{"model": "contrastive audio-text model", "dataset": "synthesized solo parts of chorales (CocoChorales)", "train_examples": 39062, "noise_aug": 0.01, "time_shift_ms": 50, "n_mels": 64, "hop_length": 320, "input": "log_mel", "spec_augment": false, "win_length": 400, "tokenizer": "word", "vocab_size": 56, "loss": "sigmoid", "embed_dim": 256, "encoder_arch": "gmlp", "encoder_norm": "layernorm", "encoder_mlp_ratio": 4, "encoder_patch_size": [16, 8], "encoder_layers": 8, "encoder_width": 512, "text_encoder_causal": true, "text_encoder_width": 320, "text_encoder_layers": 8, "text_encoder_norm": "rmsnorm", "text_encoder_norm_position": "res_post", "text_encoder_activation": "gelu", "text_encoder_mlp_ratio": 4, "text_encoder_head_dim": 64, "text_encoder_fused_qkv": true, "text_encoder_bias": "all", "text_encoder_qk_norm": true, "text_encoder_parallel_block": false, "text_encoder_inner_norm": false, "text_encoder_drop_path": 0.05, "text_encoder_positions": "learned", "residual_init": "scaled_by_depth", "optimizer": "adamw", "learning_rate": 0.0012, "beta1": 0.95, "beta2": 0.999, "eps": 1e-10, "max_grad_norm": 1.0, "max_steps": 4600, "batch_size": 128, "epochs": 15.1, "lr_schedule": "linear", "final_lr_fraction": 0.01, "warmup_steps": 230, "weight_decay": 0.5}
Rows from block 2 of the text encoder, named by matrix and row number. Rows with one number belong to one neuron. Each number is 128 + 24 x the weight over its row's rms, rounded and kept within 0 to 255. All counts start at 0. After the name is the row's rms in percent of the matrix's.
# fc1: MLP up (text_encoder.blocks.2.mlp.fc1.weight, 1280x320), inputs 80-159
# fc2: MLP down (text_encoder.blocks.2.mlp.fc2.weight, 320x1280, transposed), outputs 80-159
fc1.533 147 [145 154 125  94  94 180 163 135 122 119 126 189 142 140 115 123 119 145 122 133 127 129 149 133 159 120 109 152 104 112 125 144 153 101 193  96  89 101 139 121 159 200 151 169 145 148 122 137 128 117 116 118 138 151 115 124 157  80 171  90 124 130 142 178  92 130 111 168 114 134 129 122  88 160  98 102 182 129 108 153]
fc1.534 091 [144 125 115 120 135 171 146 123 148 142 115 142 131 140 127 135 129  88 134 155 144 139 106  97 165 112 132 170 136 104 159 107 117 120 145  87 160 115 116 119  78 130 175 103 132 156 120 109 138 144 142 125 131 152  87 119 117 121 145 135 146 150 147 123  64 119  87 135  92 104  67 122 176 138  99 140 119 121 124 102]
fc1.535 091 [168 135 177 159 158 112 127 138 161 169 115 137 132 129 177 132 133 128 118 151 114 123 128 113 112  97 174 105 125 131 131 100  97 130 113 105 138 166  82 128  92  98 131 105 118  87 107 119 138  93 173 141 100 115 128 130  94 148 125 165 139 131 119 105 153 141 125  91 118 170 105 112 118 154 130 119 107 101  99 100]
fc1.536 110 [137 131 113 129 117 138 134  82 173 141 169 204 165 102 122 103 127 125 114 142 126 116 160 136 156 115 111  77 103 131 164 129 109 128 133 151 109  99 151 148 145 181 118 126 119  90 133  96  88 158 130  81 199 111 175  88 129 128  88 152 109  93 129 124 132 141 124 130 133 112 178 118 107 104 138 162 162 111  93 156]
fc1.537 075 [ 74 136 166  92  75 168 148 121 106 107 150 132  75 131 104  90 163 138 149  74 159 110 116 126 140 104 145 115 170 130 100 130 142 149 132 119 115 115 129 130  75 170 142 154 134 150 162 113 126 103 130 117 148 144 116 164 148 114 158 158 159 139 135  93 120 122 116 131 155 176 113 102 166  83 109  80 109  95 151 148]
fc1.538 086 [123 140 121 114  81 169 124 105  92 126 118 153 124 154  93 127 162 157 126 140 155 134 132 152  96 115 130 144 107 132 111 137 165  88 123 144  66 109 193 115 118 188 167 158 144 157 147 123 106 138 135 106 170 136 110 103 113  82 128 108 168 145 133 132 160 149 131 165 106 105 147 126 112 120 127 117 140  77 120 187]
fc1.539 134 [123 150 149 160 108 134 127 151 120 103 106 137 131 129 130 129 112 115 184 128 105  95 165 137  85  99 105 121  80 112 122 145 116 134 101 133  98 106 102 103 113 105 104 153 102 136  99 104 118 133 113 125 109 123 107 150 145 189  99 103 145 142 110  89 125 126 148 150 173 151 118 116 153 106 110 123 161 146 126 120]
fc1.540 098 [134 121 122 135 124 141 172 130 115 134 122 131 120 113 144 125 108 199 168 138 128 142 161  95 184 152 141 103 117 124 113 128 152 154 144 150 122 177 134 169 145 151  90 158 151  64 131 154 108 131 159 138 168 103 123 176 104 125 139 137 113 128  97 100 126 139 145 149 121 130 142 137  83 110 108 120 117 151 123 131]
fc1.541 102 [143 130 101 105 121 124 142 168 101 136 161 126  82 103 136 129  59 127 110 130  82 141 145 139 156 138 132 116  96 116 115 122 132 130 161 130 186 123 124 113 115 146  91 113 148  95 144 118 129 155 102 113 140 144 140 167 160 136 109 110 133 152 149 105  98 141 165 145 171 143 154 129 129 152  84  87 136 136 139  86]
fc1.542 097 [155 138 173 155 160 110  99 111 158 129 118  87 149 142 152 154 141  94 119 115 101 131 120 146  99 119 153 156 135 133 154 119 124 116  83 111 128 128  70 128 104 131 147 113 141 121 106 130 131 118 171 146 108 139 135 144 115 166 121 139  97 127 142 123  96 147 112 138 133 154  89 130 137 136 170 145  85 150 110 105]
fc1.543 110 [155 122 134 131 152  90 130 104 134 164 169 117  90 152 159 132 131 114  98 143 129 137 105 141 130 123 163  79 164 110 150 160 117 131 142 119 179 145  80 111 134 118 137 121 147 170 139 123 117 155 146 103 133 103  90 127 165 105 113 129 120 116 135 162 120 154 147 109 134 110 136 108 125 132 114 172 114 123 156 168]
fc1.544 081 [123 180  93 125 149 186 170  79  80 107 111 151  75 110 144 104 130 163 115  73 111 171 164 134 164 131 143 145 122 134 140 101 144 152 133  95 114 144 113 153 109 153 135 127 136 112 136 111 128 126 109  68 155 137 156 117 112  85 124 120 167 145  96 149 141  97 132 147 121 157 122 114 142 111 145  87 200  70 133 141]
fc1.545 105 [132 139 115 131 130 101 112 127 132 131 170 106 117 128 113 108 101 161  92 125 123 151 152 159 128 129 126  90 119 145 116 146 109 154 123 171 158 148 125 152 157 131 126 154 117 115 138 156 111 145 117  68 131 115 139 138 112 112 132 116 100 133 157 130 111 167 142 147 137 144 148 145 119 125 148 129 143 124  98 178]
fc1.546 091 [130 178 130 108 107 145 169  76 124 109  74 103 147  98 116 115 143 140 168  44 117 159 110 149 169 121 121 135 129 138 130 108 118 120 123 125 138 109 153 101 158 140 156 115 112 134 129 176 111  93 115  88 116  97 126 129  89 118 150 144 163 122 105  73 153 146 132 141 113 147 122 126 149  96 152  93 165 111  94 144]
fc1.547 093 [101 120  93 117 100 159 121 120 124 147 131 180 142 113 120 124  83 111 129 112 135 117 172 100  87 114 112 122  57 183 147 159 115 119 112 153 140 126 116 173 133 153 129 130 101 133 156 126 134 176 103 137 145 138 167 112 133 148  98 121 102 113 156 117 103 124 136 152 112 142 150 116 110 111 151 127 217 118 114 164]
fc1.548 099 [127 142 121 133  85 140 149 119 155 140 142 154 125  91 164 118 104 120 101 105 176  97 146 116 172 153  91 106 123 168 148  97 131 121 173 135 134 110 136 108 168 199 146 126 127 157 119 127 136 137 113  35 151 130 120 117 150 102 147 160 158 137 164 151 128 120 108 150 110 141 137 137 105  96 126 168 123  88 113 171]
fc1.549 097 [149 171  92  91 143 143 107 135 143 128 129 101 138 117 101 109 136 145  87 135 112 132 129 146 134 128 147 152 140 181 196 118 115 136  90 113 116 167  86 168 116 123 150 124 104 131 146 105 100 163 146 152 167 137 179 112 135 142  71 105 105 104 145 120 109 164 128 116 111 147 129 100 150 125 149 134 103 133  99 128]
fc1.550 103 [106 162 120 132 116  99 118  86 122 121 152  99  90 148 110 118 123 100 136 114 132 132 122 152 161 147 126 140 149 144 140 128 115 103 124  92 162 140 138  82 114 133 151 114 130 131 140 129  92  99 131  78 151 121 142 118 117 128 133 158 132 120 156 146 149 122 122 122 130 124 157 138 125 134 115 137 102 115 137 118]
fc1.551 108 [ 92 141  66 106 129 158 151  82  86 101  83 174 120 124 103 125 128 139 149  99 152 136  97 117 168 144 119 137 154 103 130 127 184 108 123 117  41 125 168 163 141 130 157 120 137 131 115 147 136 136  89 137 139 111 157 113 133 113 107 131 139 156  92  85 148 147 137 120 105 110 128 108 117 104 131 156 169 103 135 156]
fc1.552 097 [ 99 121 119 130 112 137 135 164 120 123 154 112 117  71 130 105  93 109 105  85 128 164 119 152 147 117  84 115 113 147  97 106 114 156 117 154 171 123 102 128 128 125 112  70 125 120 101 107 131 150 119 117 113 157 138 140 121 159  78 129 155 154 136 114 147 107 104 120 112 164 127 161 159 120 166  75 168 109 123 134]
fc1.553 106 [ 96 157 136 166  99 156 162 126 142 100  99 147 112 133 122 125 176 114 148 138 122 123 153 118 148 145  98 164  77  96 147 129 109 145 137 127 110 130 105 114  85 146 121 143 136 122 126 134 134  92 173 107 141 121  89 118 114 152 128 132 213 184 112 130 100  95 120 148 132 140  90 135 175 125 115 130 139 105  75 125]
fc1.554 070 [123 143 114 129 142 125 141 106 108  91 127 108 129 104 118 118 131 155 145 155 143 152 160 142 162 123 140 155 148 115 123 127 110  97 146 135 150 171 123 127 133 138 145 139 123 114 144 131 122  96 143 128 162 119 118  92 114 114 168 159 122 107 113 138 143 139 157 116 158  76 130 101 141 116 100 120 145 143 136  88]
fc1.555 097 [100 138 107 175 123 150 133 104  97 101 109 129 122 117 130 107 150 119 156 123  97 140 128 129 166 120 103 176 128 100 111 104 104 113 136 111 131 135 154 100  92 151 143 140 121 140 111 156  87  96 156  68 160 102 115  69  99 114 144 131 187 168 154 120 110 112 115 154 102 148 119 130 173 149 117 135 158  99  96 148]
fc1.556 100 [117 102  84 122  88 181 151 109  78 120 102 169 130 116  85  87 120 117 114 158 128 140 106 130 151 107 120 152  99 113 135  96 148 144 153 112  84 134 159 122 103 127 148 111 136 141 145 110 112 105 115 120 158 117 137  83 138  97 102 137 131 124  93 154  58  90 118  91 126 133 174  84 116 129 128 155 139 122 110 171]
fc1.557 146 [107 135 124 138 144 131 127  77  78  84 115  95 130 113  77 113 143 152 141  95 138 105 111 116 135 139 167 114 122 127 157 127 146 111 105 108 108 180 100 157  98 129 151 105 144  95 178 110 119 152 106 124 125 150 160 147 133 122 102 135 122 138  96  91  94 148 138 117 117 151 116 105 114 152 193 133 135 105 109 134]
fc1.558 120 [117 128 131 136 154 136 126  75  94 114 124 127 113 149  59 128 163 141 128 169  87 169 136 145 157 113 179 132  95 104 143 155 140 121 130 103 129 156  91 122  91  97 139 131 131 150 131 121 100 118 156 109 138 124 129 104 134 136  94 129 151 139 134 143 129 101 144 116 148 120 129 116 138 171 127 134 111 143 117 125]
fc1.559 100 [148 153 135  89 127 146 133  95 119 112  79 138 133 124 118 108 159  92 159 107 152 104 154 102 140  94 101 156 116 154 155 101 101 140 116 114 104 101 151 116 122 130 150 104 119 167 136  90 143  80 147 145 158 159 128 104  94 128  98 101 142 156 117 102  78  92  80 148 125 143 110 136 165 149 148  98 144 110 103 154]
fc1.560 084 [128 145 104 127 122 171 140 125 144 143 121 161  91 126 157  81 116 105 100 110 120 159 140 118 132 117 115  86 111 102 133  99 109 114 154 133 111 118 116 129 129 152 136 112 148 147 113 103 140 130 135  56 176 153 115  87  92 112 129 111 147 144 130 167 106 112 100 143 114 120 116 118 127 125 155 146 149  91 119 176]
fc1.561 133 [105 165 106 155 143 162 117  98 125  73 115 144 120 118 118 140  95 196 110 148  84 146 115 126 142 134 137 140 135 111  94 118 149 146 122 112 120 127 111 123 102 151 153 139 118  47  85 117 138 122 120 114 190 102 139 137 119 144 141 158 138 118 131  93 125 162 186 145  95 142 100 118 134 134 104 129 126 141 100 100]
fc1.562 119 [122 114  60 120 104 175 190 124 112 135 124 160 136 128 119 120 116 105 133 161 160 166  93 136 181 119 133 139 127 128 110 137 161 122 167 127 115 152 176 121 139 149 139 126 148 157 146 127  88 147 110 116 146 147 101 122 142  89 129 109 112 117 106 125 113 116 124  86 138  99 159 133 132 104 121 140 198 123 150  96]
fc1.563 095 [107 158 128 109  94 154 123 141 110 144  92 141  84 134 122 110 100  88 160  81 126 113 173 169 145 141 112 129 122 109 106 141 144 160 162  98 133  99 142  95 125 145 138  95 134 122 113 138 124  97 118  69  91 125  97 157 107 106 148 118 179 151 142 110 135 152  96 196 129 157  87 123 148 119 107 111 143 103 145 152]
fc1.564 075 [114 131 166 133 141 133 123 111 134 126 113 102 118  96 126 145  74 138 141 145  89 108 161  85 120 136 138 138  51 146 114  98 149 162 143 148 149 183  99 116 154 123 132 103  84  90 129 119 130 101 129 127 134 136 134 163 163 119 120 132 142 142  88 119 137 107 162 146 153 143 124 130 148 136 115  65 125 147 104 105]
fc1.565 101 [136 162  91 135 120 157 134 114 166 163 107 146 114  99 143 102 148 131 119 138 128 185 130 140 163 150 114 121 113 155 152 122 116 136 118 144 123 138 134 133 150 169 147 110 106 160 149 113 138 112 120  64 189  94 151  98 120  60 135 139 189 127 140 154 108 131  86 152 100 165 120 176 149 107 142 143 150  63  63 149]
fc1.566 102 [137 143  83 142 132 124 178 111 130 155 106 100 140  98 116  98 132 155  96 133 108 195 114 121 157 131  78 153 138 108 125  89 118 154 183 145 138 134 124 135 129 154 104 115 133 147 128 126 105 123 140  75 171 140 138  94 136  84 123 108 140 125 126 137 162 114 103 125 139 116 157 146 134 136 127 120 178 134 105 107]
fc1.567 093 [154 144 140 146 110 104 152 144 157 141 106 140 121  92  97 118 133 150  96  90 153 131 135 129  88 121 131 130 132 132 137 134 140 136  84 143 106 159  80 156 110  73 126 109 130 123 115 106 120 150 158 125 114 156 151 136 126 184  75 118 125 128 155 141 117 140  99 137 138 116  87 126 179 159 149  88 116 129  97 105]
fc1.568 080 [134 141 125 138 139 161 106  91 113  93 154 132 115 167  78 147 119 150 102 145  85 171 132 110 127 141 151 117 110 136 170 124 130 136 103 144 103 149  89 139  99  80 137 157 119 148 163 106 123  90 168 144 153 144 139  97 110 121 110 129 133 138 111  93  90 100 154 131 148 125  91  92 154 168 151 144 127 127 101 137]
fc1.569 077 [103 137 140 146  85 145 110  99  97 124 121 169 139 127 127  98  89 122 148 118  96 129 118 157  88 118 120 135  75  92 121 134 155 111 129 142 144 148 115 120 112 105 125 108  91 153  85 129  88 144 145 100 137 121  99 172 137 119  88  99 168 136 143  89 108 137 168 115 134 163 153 105 114 145 138  98 141  92 156 179]
fc1.570 114 [110 137  78 137 141 165 127 124  99 120 123  99  86  97 122 136 112 156 101 182 111 161 133 131 124  89 156 156 153  89 112 120 141 131 130 119 125 127 101 120  74 142 194 123 125  87 159 103 125 142 148 136 186 113 163  87 126 131 134 147 131 135 130  89 130 143 147 110 121 124 138 163 150 138 127 110 128 144 111  69]
fc1.571 098 [113 136 149  76 120 112 127 114  92  72 141 124 131 162  72 137 130 149 134 105 139 139 157 125 128 126 158 117 132 160 122 131 107 103  91 120 109 102 143 147  85 139 160 165 153 149 117 119 151 102 144 134 131 157 140 145 138 165 116 142 124 116 136 167 133 108 120 162 124 130 111  91  99 120 135 100 137 143 157 129]
fc1.572 100 [137 169 136  79 105 129 170 126 117  80  86 123  82 132 109  96 164 156 183  64 112 126 113 146 140 140 129 126 128 155 112 114 150 113 133 125 101 122 150 150 141 158 177 117 129 132 113 148 103 134 124 100 132 153 133 137  94 102 150 121 149 150 127 114 124 154  94 156  98 149  98 111 146 100 146 124 145  71 115 178]
fc1.573 081 [150 138  97  98  83 164 169 148  80 156 133 139 107  87 132 129 130 148 135 151 108 135 126 131 136 119 131 122 119 149 107 103 130 172 157 135 115 131 147 127 147 158 115 131 123  88 154 122  97 115 142 108 143 143 134 145 106  75 171 102 145 138 127 100 120 129 136 135 103 169 159 129 141 131 133 112 174 125 130 128]
fc2.533 177 [157 110 176 132 110  88 161 155 168 178 131 133 150 129 143 110 122  71 135 133 133 111 153 164 119 148 109  91 137 142 161 123  80 118 150 148 145  96 109 112 140 133 116 150 121 202 140 110 116 125 139 111 137 141  90 133 146 132 140 133 117 137 156 162 122 101 107 142 149 113 135 128 121 110 118 112  94 138 116 161]
fc2.534 101 [124 136 133 129 100 143 191 133 147 140 103 140 147 110 113 131  94  77 152 180 124 103 145 152 176  98 114 165 139 130  95  81 105 134 155 148 140  84 102 122  99 185 161 112  94 123  98 120 106 127 147 106 152 138  34 106 115 124 123 128 137 174 157 128  97 100  93 108 135  89 101 124 162 168  91 140 118 126 112 127]
fc2.535 096 [106 135 193 144  85  69 167 122 183 124 116  86 109 123 158 111  96 142 156 136 124 129 141 136 140 105 124 148 118 148  76 145  58 148 122 132 184 169 104 126 120 153 163 132  89 102 109 116 103 124 148 150 138 145  92 126 112 139 138 151 141 146  93 108  94 120 122 139 149 143 101 138 138 105  85 132 114 119 110  92]
fc2.536 107 [138 140 103 118  95 117 140 117 185 154 157 157 159 107 178 130 104  74 117 168 137 129 120 119 122 121 115 115 141 152 124 116 115 112 133 134 156  82 139 127 134 145 126 140 119 126 120 111  98 134 122 111 132 123 154  72 132 125 125 146 110 112 136 132 125 130 110 121 123 114 164 143 107  26 137 198 119 138 123 125]
fc2.537 062 [115 128 134 114 139 121 149 174 120 115 154  99 117 125 140 115 103  75 162  91 120  83 115 126 168 145 102 126 174 111 102  94 155 117 145 136 154  48 135  35 120 161 150 107 113 123 137 123 111  99 124 151 110 124 102 154 123 130 160 158 147 111 133  97  96 115  98 129 114 113 123 115 166 129 112 131 108 180 153 136]
fc2.538 073 [ 94 103 133 132 127  69 147 129 124 130 128 101 114 135 161 131 136  69 140 174 128 132  93 142 112 135 128 113 189 118 151 125 137 117 128 147 158 101 122  75 121 108 157 159 135 164 132 115 125 113 157  87 130 117  91 151 144 112 146 133 119 154 144 147 162 123 115  91 156 111 139 148 158 107 127 124  98 144 158 135]
fc2.539 139 [119 133 156 142 145 135 130 147 149 104 110 122 102 135 156 109 122  79 179 119 118  86 139 128 134 124 110 129 139  96 115 130 115 119 140 135 120  86 127 113 108 111 139 120  92 135  93 126 140 142 117 143 110 105  66 138 159 192 114 132 130 146 124  70 121 125 157 124 141 106  97 133 175 127 110 130 111 180 149 101]
fc2.540 095 [121 116 127 130 152 121 159 130 170 158 121 107 137 148 191 141 113 133 135 171 162 123 130 126 146 104 130 121 149 134  91  96 131 158 125 128 177 132 117 129 142 144 156 159 100  97  92 137 138 122 145 180 117 107  93 134 130 130 144 135 107 114  71 140 154 123 163 111 132 122 111 158 119  60  75 151  97 192 158  86]
fc2.541 092 [104 102 135 133 131 119 107 172 139 118 168 100 108 136 175 110  98 102 101 165 136 122 108 139 149 120 117 136 141 116  83 124 142 126 110 112 174 131 115  58 115 117 125 115 144 116 135 101 102 160 104 147 115 164  74 155 133 141 130 133 136 151 148 107 128 108 145 100 113 125 126 127 155 117 120 107 118 206 200 107]
fc2.542 106 [116 176 188 148 108 115 150 129 167 114 118  94 127 112 107 121 111 145 135 109  99 117 132 152 154  93 107 140 115 136  76 110  65 129 102 121 156 137 106 128 103 151 167 135 108 100 101 108 114  90 152 128 149 146 113 134  85 169 140 148 146 139 121 121  90 103 103 137 140 159  82 121 147 123 100 122  87 105 111 113]
fc2.543 110 [108 122 149 140 134  82 170 112 163 132 153 105 124 106 144 123 123  92 118 144 129 134 135 142 132 108 118 121 157 140 137 117 128 138 150 153 184 114 116 126 123 139 133 135 103 132 106 140 121 146 148  97 138 132  81 127 154 129 112 148 130 152 124 144  96 113 149 112 152 104 126 111 103 132  86 170  69 109 156 170]
fc2.544 061 [141 177 161 116 137 129 128 139 114 143 116 136 112 136 167 125 115  90 168 142 124 108 130 145 120 123 102 149 176  95 162  86 130  98 156 130 135  59 118 126 123 163 132 110 105 123  95 134 104 119 152 130  90 135  59 136 148 101 156 118 141 124 168 103 154 125 128  98 149  96 121 151 174 129 101 138  82 152 138 129]
fc2.545 104 [138 132 160 146 156  86 111 125 193 150 145 101 124 149 205 123 146  97 130 127 115 124  99 123 121 120 105 139 191 101 151 131 104 150 127 135 192 102 139  99 152 123 163 130 124 119  99 174 136 115 136 124  86 106 117 139 119 115 177 164  94 149 127 137 157 131 133 137 126 124 130 151 113 102  99 195  79 144 104 143]
fc2.546 087 [ 97 133 156 110  72 124 135 120 157 134 122 101 117 126 135 111 120 100 186 141 131 113 106 142 152 163 115  96 159 155  99 137 109 123 124  89 134 120 111  84 114 128 142 125 112 148 103 151  93  89 125 133 119  98 108 117 110 114 207 149 166 147 115 100 126 119 104 127 114 148 132 159 123  91 105 135  99 135 129 123]
fc2.547 088 [112 100 116 175 119 116 124  97 138 151 122 123 123 110 152 106 116 109 134 173 113 122 117 127 129 137 131  93 150 143 126 125 116  94  98 162 138  82 146 135 130 122  97 141 144 145 112 118 115 161 132 119 124 138 113  87 157 181 108 150  76  93 114 143 163 138 104 153 115 124 158 157 127  80 139 148 126 168 129 122]
fc2.548 096 [123 139  94 106  87 123 141 113 161 176 151 128 125 131 200 101 119  47  98 157 114 121  94 116 132 140 109 115 142 131  98  92 118 129 149 124 190  93 130  91 138 148 150 130 120 144 122 156 105 117 125  75 132  99 112  98 105  98 174 160 157 105 149 129 140 122 110 138 109 144 141 154 102 110 122 190 101 133 123 115]
fc2.549 101 [112 150 164 127 147 108 148 130 138  88 110  82 151  96 126 144 111 109 139 152 115 123 129 142 120  82 122 123 164 141 109 112 109 114 128 135 126 111  87 114  97 133 161 134 104 123 122 102 122 130 133 152 134 134 149 134 106 162 121 144 111 146 121  78 159 122 128 108 129  97  84 138 152 130 112 144  84 144 108 134]
fc2.550 097 [ 92 123 148 125 124  57 154  98 138 131 148  79 113 106 121 128 121 109 131 154 113 138 111 142 129 106 124 135 189 131 132 121 141 152 129 121 154 135 133  74 137 144 177 129 139 133 144 147  98 144 134 109 142 113 129 110 122 111 152 155 137 116 130  99 177 143 118  91 148 129 152 145 133 144 119 139  59 118 145 146]
fc2.551 113 [ 92 129 102 114 106 129 125 118 114 105 101 121  90 135 141 129 101 100 154 102 142 100 106 108 138 134 143 132 178 107 107 121 154 108 113 135 110  39 116 103 101 143 144 146 114 151  97 127 133 162 103 136 104 119 115 120 117 160 160 164 130 146 103  76 165 123 103 111 103  95 113 157 166 118 121 167 125 155 149 141]
fc2.552 096 [148 105 191 126  98 100 111 182 176 132 155  92  91 140 152 140 107 104 130 135 136 110 130 184 109 119  74 153 126 165  94 141  70 115  91 149 174 114  96 103 113 145 120 138  93 162 139 125 103 121 161 145 135 163 111 121 122 162 144 109 117 139 167 134 111 110  91 134 123 148 103 147 132 117 119 120 112 149 131 116]
fc2.553 096 [111 144 146 144 118 155 148 102 169 122 111 141  93 151 186 120 137  77 192 135 111 106 124 122 155 149  99 145 137 102 122 114  96 128 159 117 120  79 116 120  87 127 146 135 107 145  80 164 123  99 129 133 120  92  32 100 120 126 183 141 154 154 100  98 137 116 112 120 137 145  96 119 140 132  96 161 104 171 125 120]
fc2.554 066 [117 103 147 133 107 122 144 104 167 123 139 120 149 130 128 111 121 124 145 135 146 151 123 118 170 122 102 138 162 153  90  80 107 167 140 134 168 116 133 115 154 168 121 116  91 119 142 107 118 142 121 160 152 166 131 116 108 124 138 151  74 115 131 122 158 139  98 142 123 133 132 133 118  94 104 139 117 137 155 120]
fc2.555 096 [133 143 143 166 113 132 163 123 129 131 122 101  87 130 139 128  97  77 139 160 128 135 116 127 157 131  92 141 174 111 118 105 110 126 142 135 123  92 123  81  90 141 148 132  88 112  79 159 116 104 149  99 161 106  41  97 104 128 165 132 163 165 128  91 128 108 105  99 113 134  92 146 162 140  77 157  79 134 124 103]
fc2.556 086 [131 122 121 113 114 145 137 126 124 141 112 138 130 125 141 131 140  79 151 160 135 103 106 104 117 113 132 134 165 124  99 134 162  98 152 127  99  82 138 126 129 115 130 182 126 163  97 173 115 136 146 151 104 127  56  91 102  98 161 173 107 136  94 153 142 121 129 140 136  93 122 141 141 114  98 165  90 185 134 141]
fc2.557 172 [107  97 129 143 131  96  82  96 116 108 138  94 122 122 127 129 127 102 130 116 138 101  89  86 105 136 176 110 167 121 139 153 161 127  72 136 140 140 120 132  79  92 144 129 160 119 136 104 144 169 117 154 118 161 108 115 147 154 114 182 104 117  80  97 131 145 159 127  98 146 129 129 111 138 140 142 111 160 120 116]
fc2.558 135 [ 88 108 130 175 110 100 150 107 151 158 154 100  94 134 117 103 139  64 130 185 147 136 107 128 146 118 119 131 159 135 166 122 132 143 147 144 167 137 129  85 112 142 143 145 129 183  90 146 108 137 153 108 143 139  38 101 126 100 121 132 119 130 115 146 172 134 118 120 144  85 144 135 144 118 105 151  88 147 159 141]
fc2.559 107 [132 141 162 124 101 154 148 147 166 122 104 109 116 115 134 135  87 115 167 119 128 106 117 136 143  87 104 148 127 148 104  92  68 156 139 126 130  86  92 124 137 143 138  91 102 147 119 103 115 106 151 162 125 140  66 115  91 138 132 123 138 135 117 127 111 115  79 116 148 133  78 153 181 117 115 127  89 124 105 119]
fc2.560 082 [131 128 102 121  91 144 126 111 129 188 123 160 125 117 162 131 138  41 107 178 133 120 132 131 151 130  99 134 146 144 126  94 110 115 131 149 173  89 106 128 124 133 123 144  81 126  91 145 126 134 149 105 143  95  64 101 116 124 167 157 115 151 104 145 116 106 133 141 135 117 135 114 134 113  76 184  91 101 146 161]
fc2.561 145 [ 85 122  95 133 129 129 154 116 143 127 130 109 122 121 167 115 103 114 132 166 143 119  99 110 155 103 128 144 192 102 111 112 133 149 155 129 153 100 140  96 101 123 155 144 127  97  73 134 131 158 115 152 150  87 101 120 146 147 136 164 124 116  91  88 137 128 167  85 117  92 114 153 144  97  95 169  72 203 159  86]
fc2.562 123 [ 55 117  83 131 136 143 158 104 116 149 130 115 130 119 178 131 110  81 155 155 178 105 103 120 155 142 170 133 154 118  85 113 151  86 129 106 132 127 119  81 105 132 138 142 157 144 103 123 107 126  91 124 119 121  75 100 115 106 168 153 130 104 112 119 152 129 137  92 132  98 139 185 127 103 125 126 130 171 149 113]
fc2.563 090 [139 135 139  93 112 132 164 143 111 122 127 106 117 161 145 123 119  56 165 117 131  75 122 132 163 114 125 123 148 125 101 108  96 120 117 138 143  73  89  74  97 133 150 111 103 144 109 126 109 123 128 133 119 116  76 149 110 131 177 152 152 169 120  90 116 113 108 140 127 153 105 126 158 127  92 120 103 156 140 125]
fc2.564 065 [114 106 140 177 127  67 159 132 174 134 149  91 129 119 185  76 100  94 151 137 137 114 124 119 154 114 122 116 155 101  99 125  98 118 176 123 178 129 136 114 111 172 133 124 123 112 102 132 117 159 127 126 158 156  84 146 125 137  96 148 101 157 110 112 145 126 142  99 143 141 132 144 132 124  85 119  62 180 162  81]
fc2.565 096 [117 135 108 163 120 141 167 148 173 154 134 128 104 115 188 123 125  70 115 204 127 146 111 136 153 131 119 122 156 132 110  98 112 120 170 135 153 102 116 107 107 131 138 112 118 116  89 145 117 119 158 123 161 140  68  80  85 100 176 105 129 150 124 134 134 110 106 120 106 134 148 175 137 102  92 159 126 126 111 141]
fc2.566 102 [106 122 116 153 104 113 147 132 133 146 133  92 121 110 149 134 110  86 141 167 119 139 125 141 177 103 132 151 146 124 121  77 106 131 168 143 140  98 122  94 126 163 136 132  96 158  99 159 100 130 109 115 118 137  79 107 128 110 167 119 120 149 146 116 163 120  88  95 156 110 134 232 169 103 120 100 136 131 141 131]
fc2.567 090 [106 126 176 126 122 131 103 155 162 113 130 111 126 161 135 121 143 100 132 141 109  82 148 126 130 116 100 144 127 134 108 140  99  99 139 123 150 124 104 113 114 117 138 159 111 151 102 118 111 140 153 170 102 154  70 121 115 173 140 152  86 139 137 117 130 124 120 143 153 113 103 129 166 148 104 128 102 147 126 121]
fc2.568 075 [ 99  94 110 142 122 107 118 123 164 116 118  98 122 122 153 130 123 106 126 184 155 113 132 130 135 117 124 118 139 113  97  96 133 140 132 122 164 120 121 132  56 141 148 133 132 125  83  96 109 129 155 144 125 121  96  97 116 160  99 169  98 124 107 121 111 121 118  87 156 114 114 110 105 108  97 161  68 153 152 116]
fc2.569 067 [103 119 183 128 104  82 117 151 114 122 102  79 138 127 165 149  90 122 155 145 153  99 151 177 121 135 120 149 142 129  74 166 109 138  94 130 146 116 137 104 118 116 122 112 106 138 108 113 137 139 132 122  91 137  59 132 109 153 132 108 138 131 143 137 127 137 130 113 135 134 123 107 144 131 150 145 113 142 200 134]
fc2.570 109 [ 70 124  79 160 126 121 152 101 129 122 137  97 120 104 151 140 101 124 104 193 139 140 104 120 145  74 133 129 171 109 103 104 129 174 144 154 145 103 105  78  93 135 137 156 115  90  77 134 119 134 135 125 170 105  91  88 144 159 108 148 126 115  97 105 140 105 134  91 121 122 133 127 140 124 110 165  92 181 152  96]
fc2.571 100 [119 109 154 107  95 135 134 125 132 133 135 120 108 118 141 140 111 107 149 112 129 104 118 123 118  91 119 155 163 147 105 105 121 121 116 122 183  71 141 107 128 135 117 131 119 154 115  89 128 137 119 173 127 125 111 161 122 142 167 164  94 109 103 108 154 115 119 165 104  81  97 139 127 123  93 111  97 162 153 134]
fc2.572 099 [138 141 181 139 112 118 132 129 158 147 111 104  98 139 136 111 118  80 184 119 146 119 127 152 169 167 112 143 195 131  92 126  82 108 150 100 151  88 109  89 127 126 125 118 141 155 122 147 118 101 109 122  83 116  72 154 110  96 214 120 127 142 131 105 164 127  99 158 126 123  97 141 143 112 139 122  86 124 137 122]
fc2.573 071 [130  99  96 153  90 140 128 128 124 116 133 110 124 120 196 131 113  94 151 160 142 141 132 114  89 105 100 165 164  87 129 111 132 135 140 145 168  98 133  97 108 137 154 155  95 162  89 145 159 141 127 134 124 129  76  90 132 109 150 145 121 163 148 110 189 119 111 132 128 104 124 165 132  99  96 168  94 152 148 138]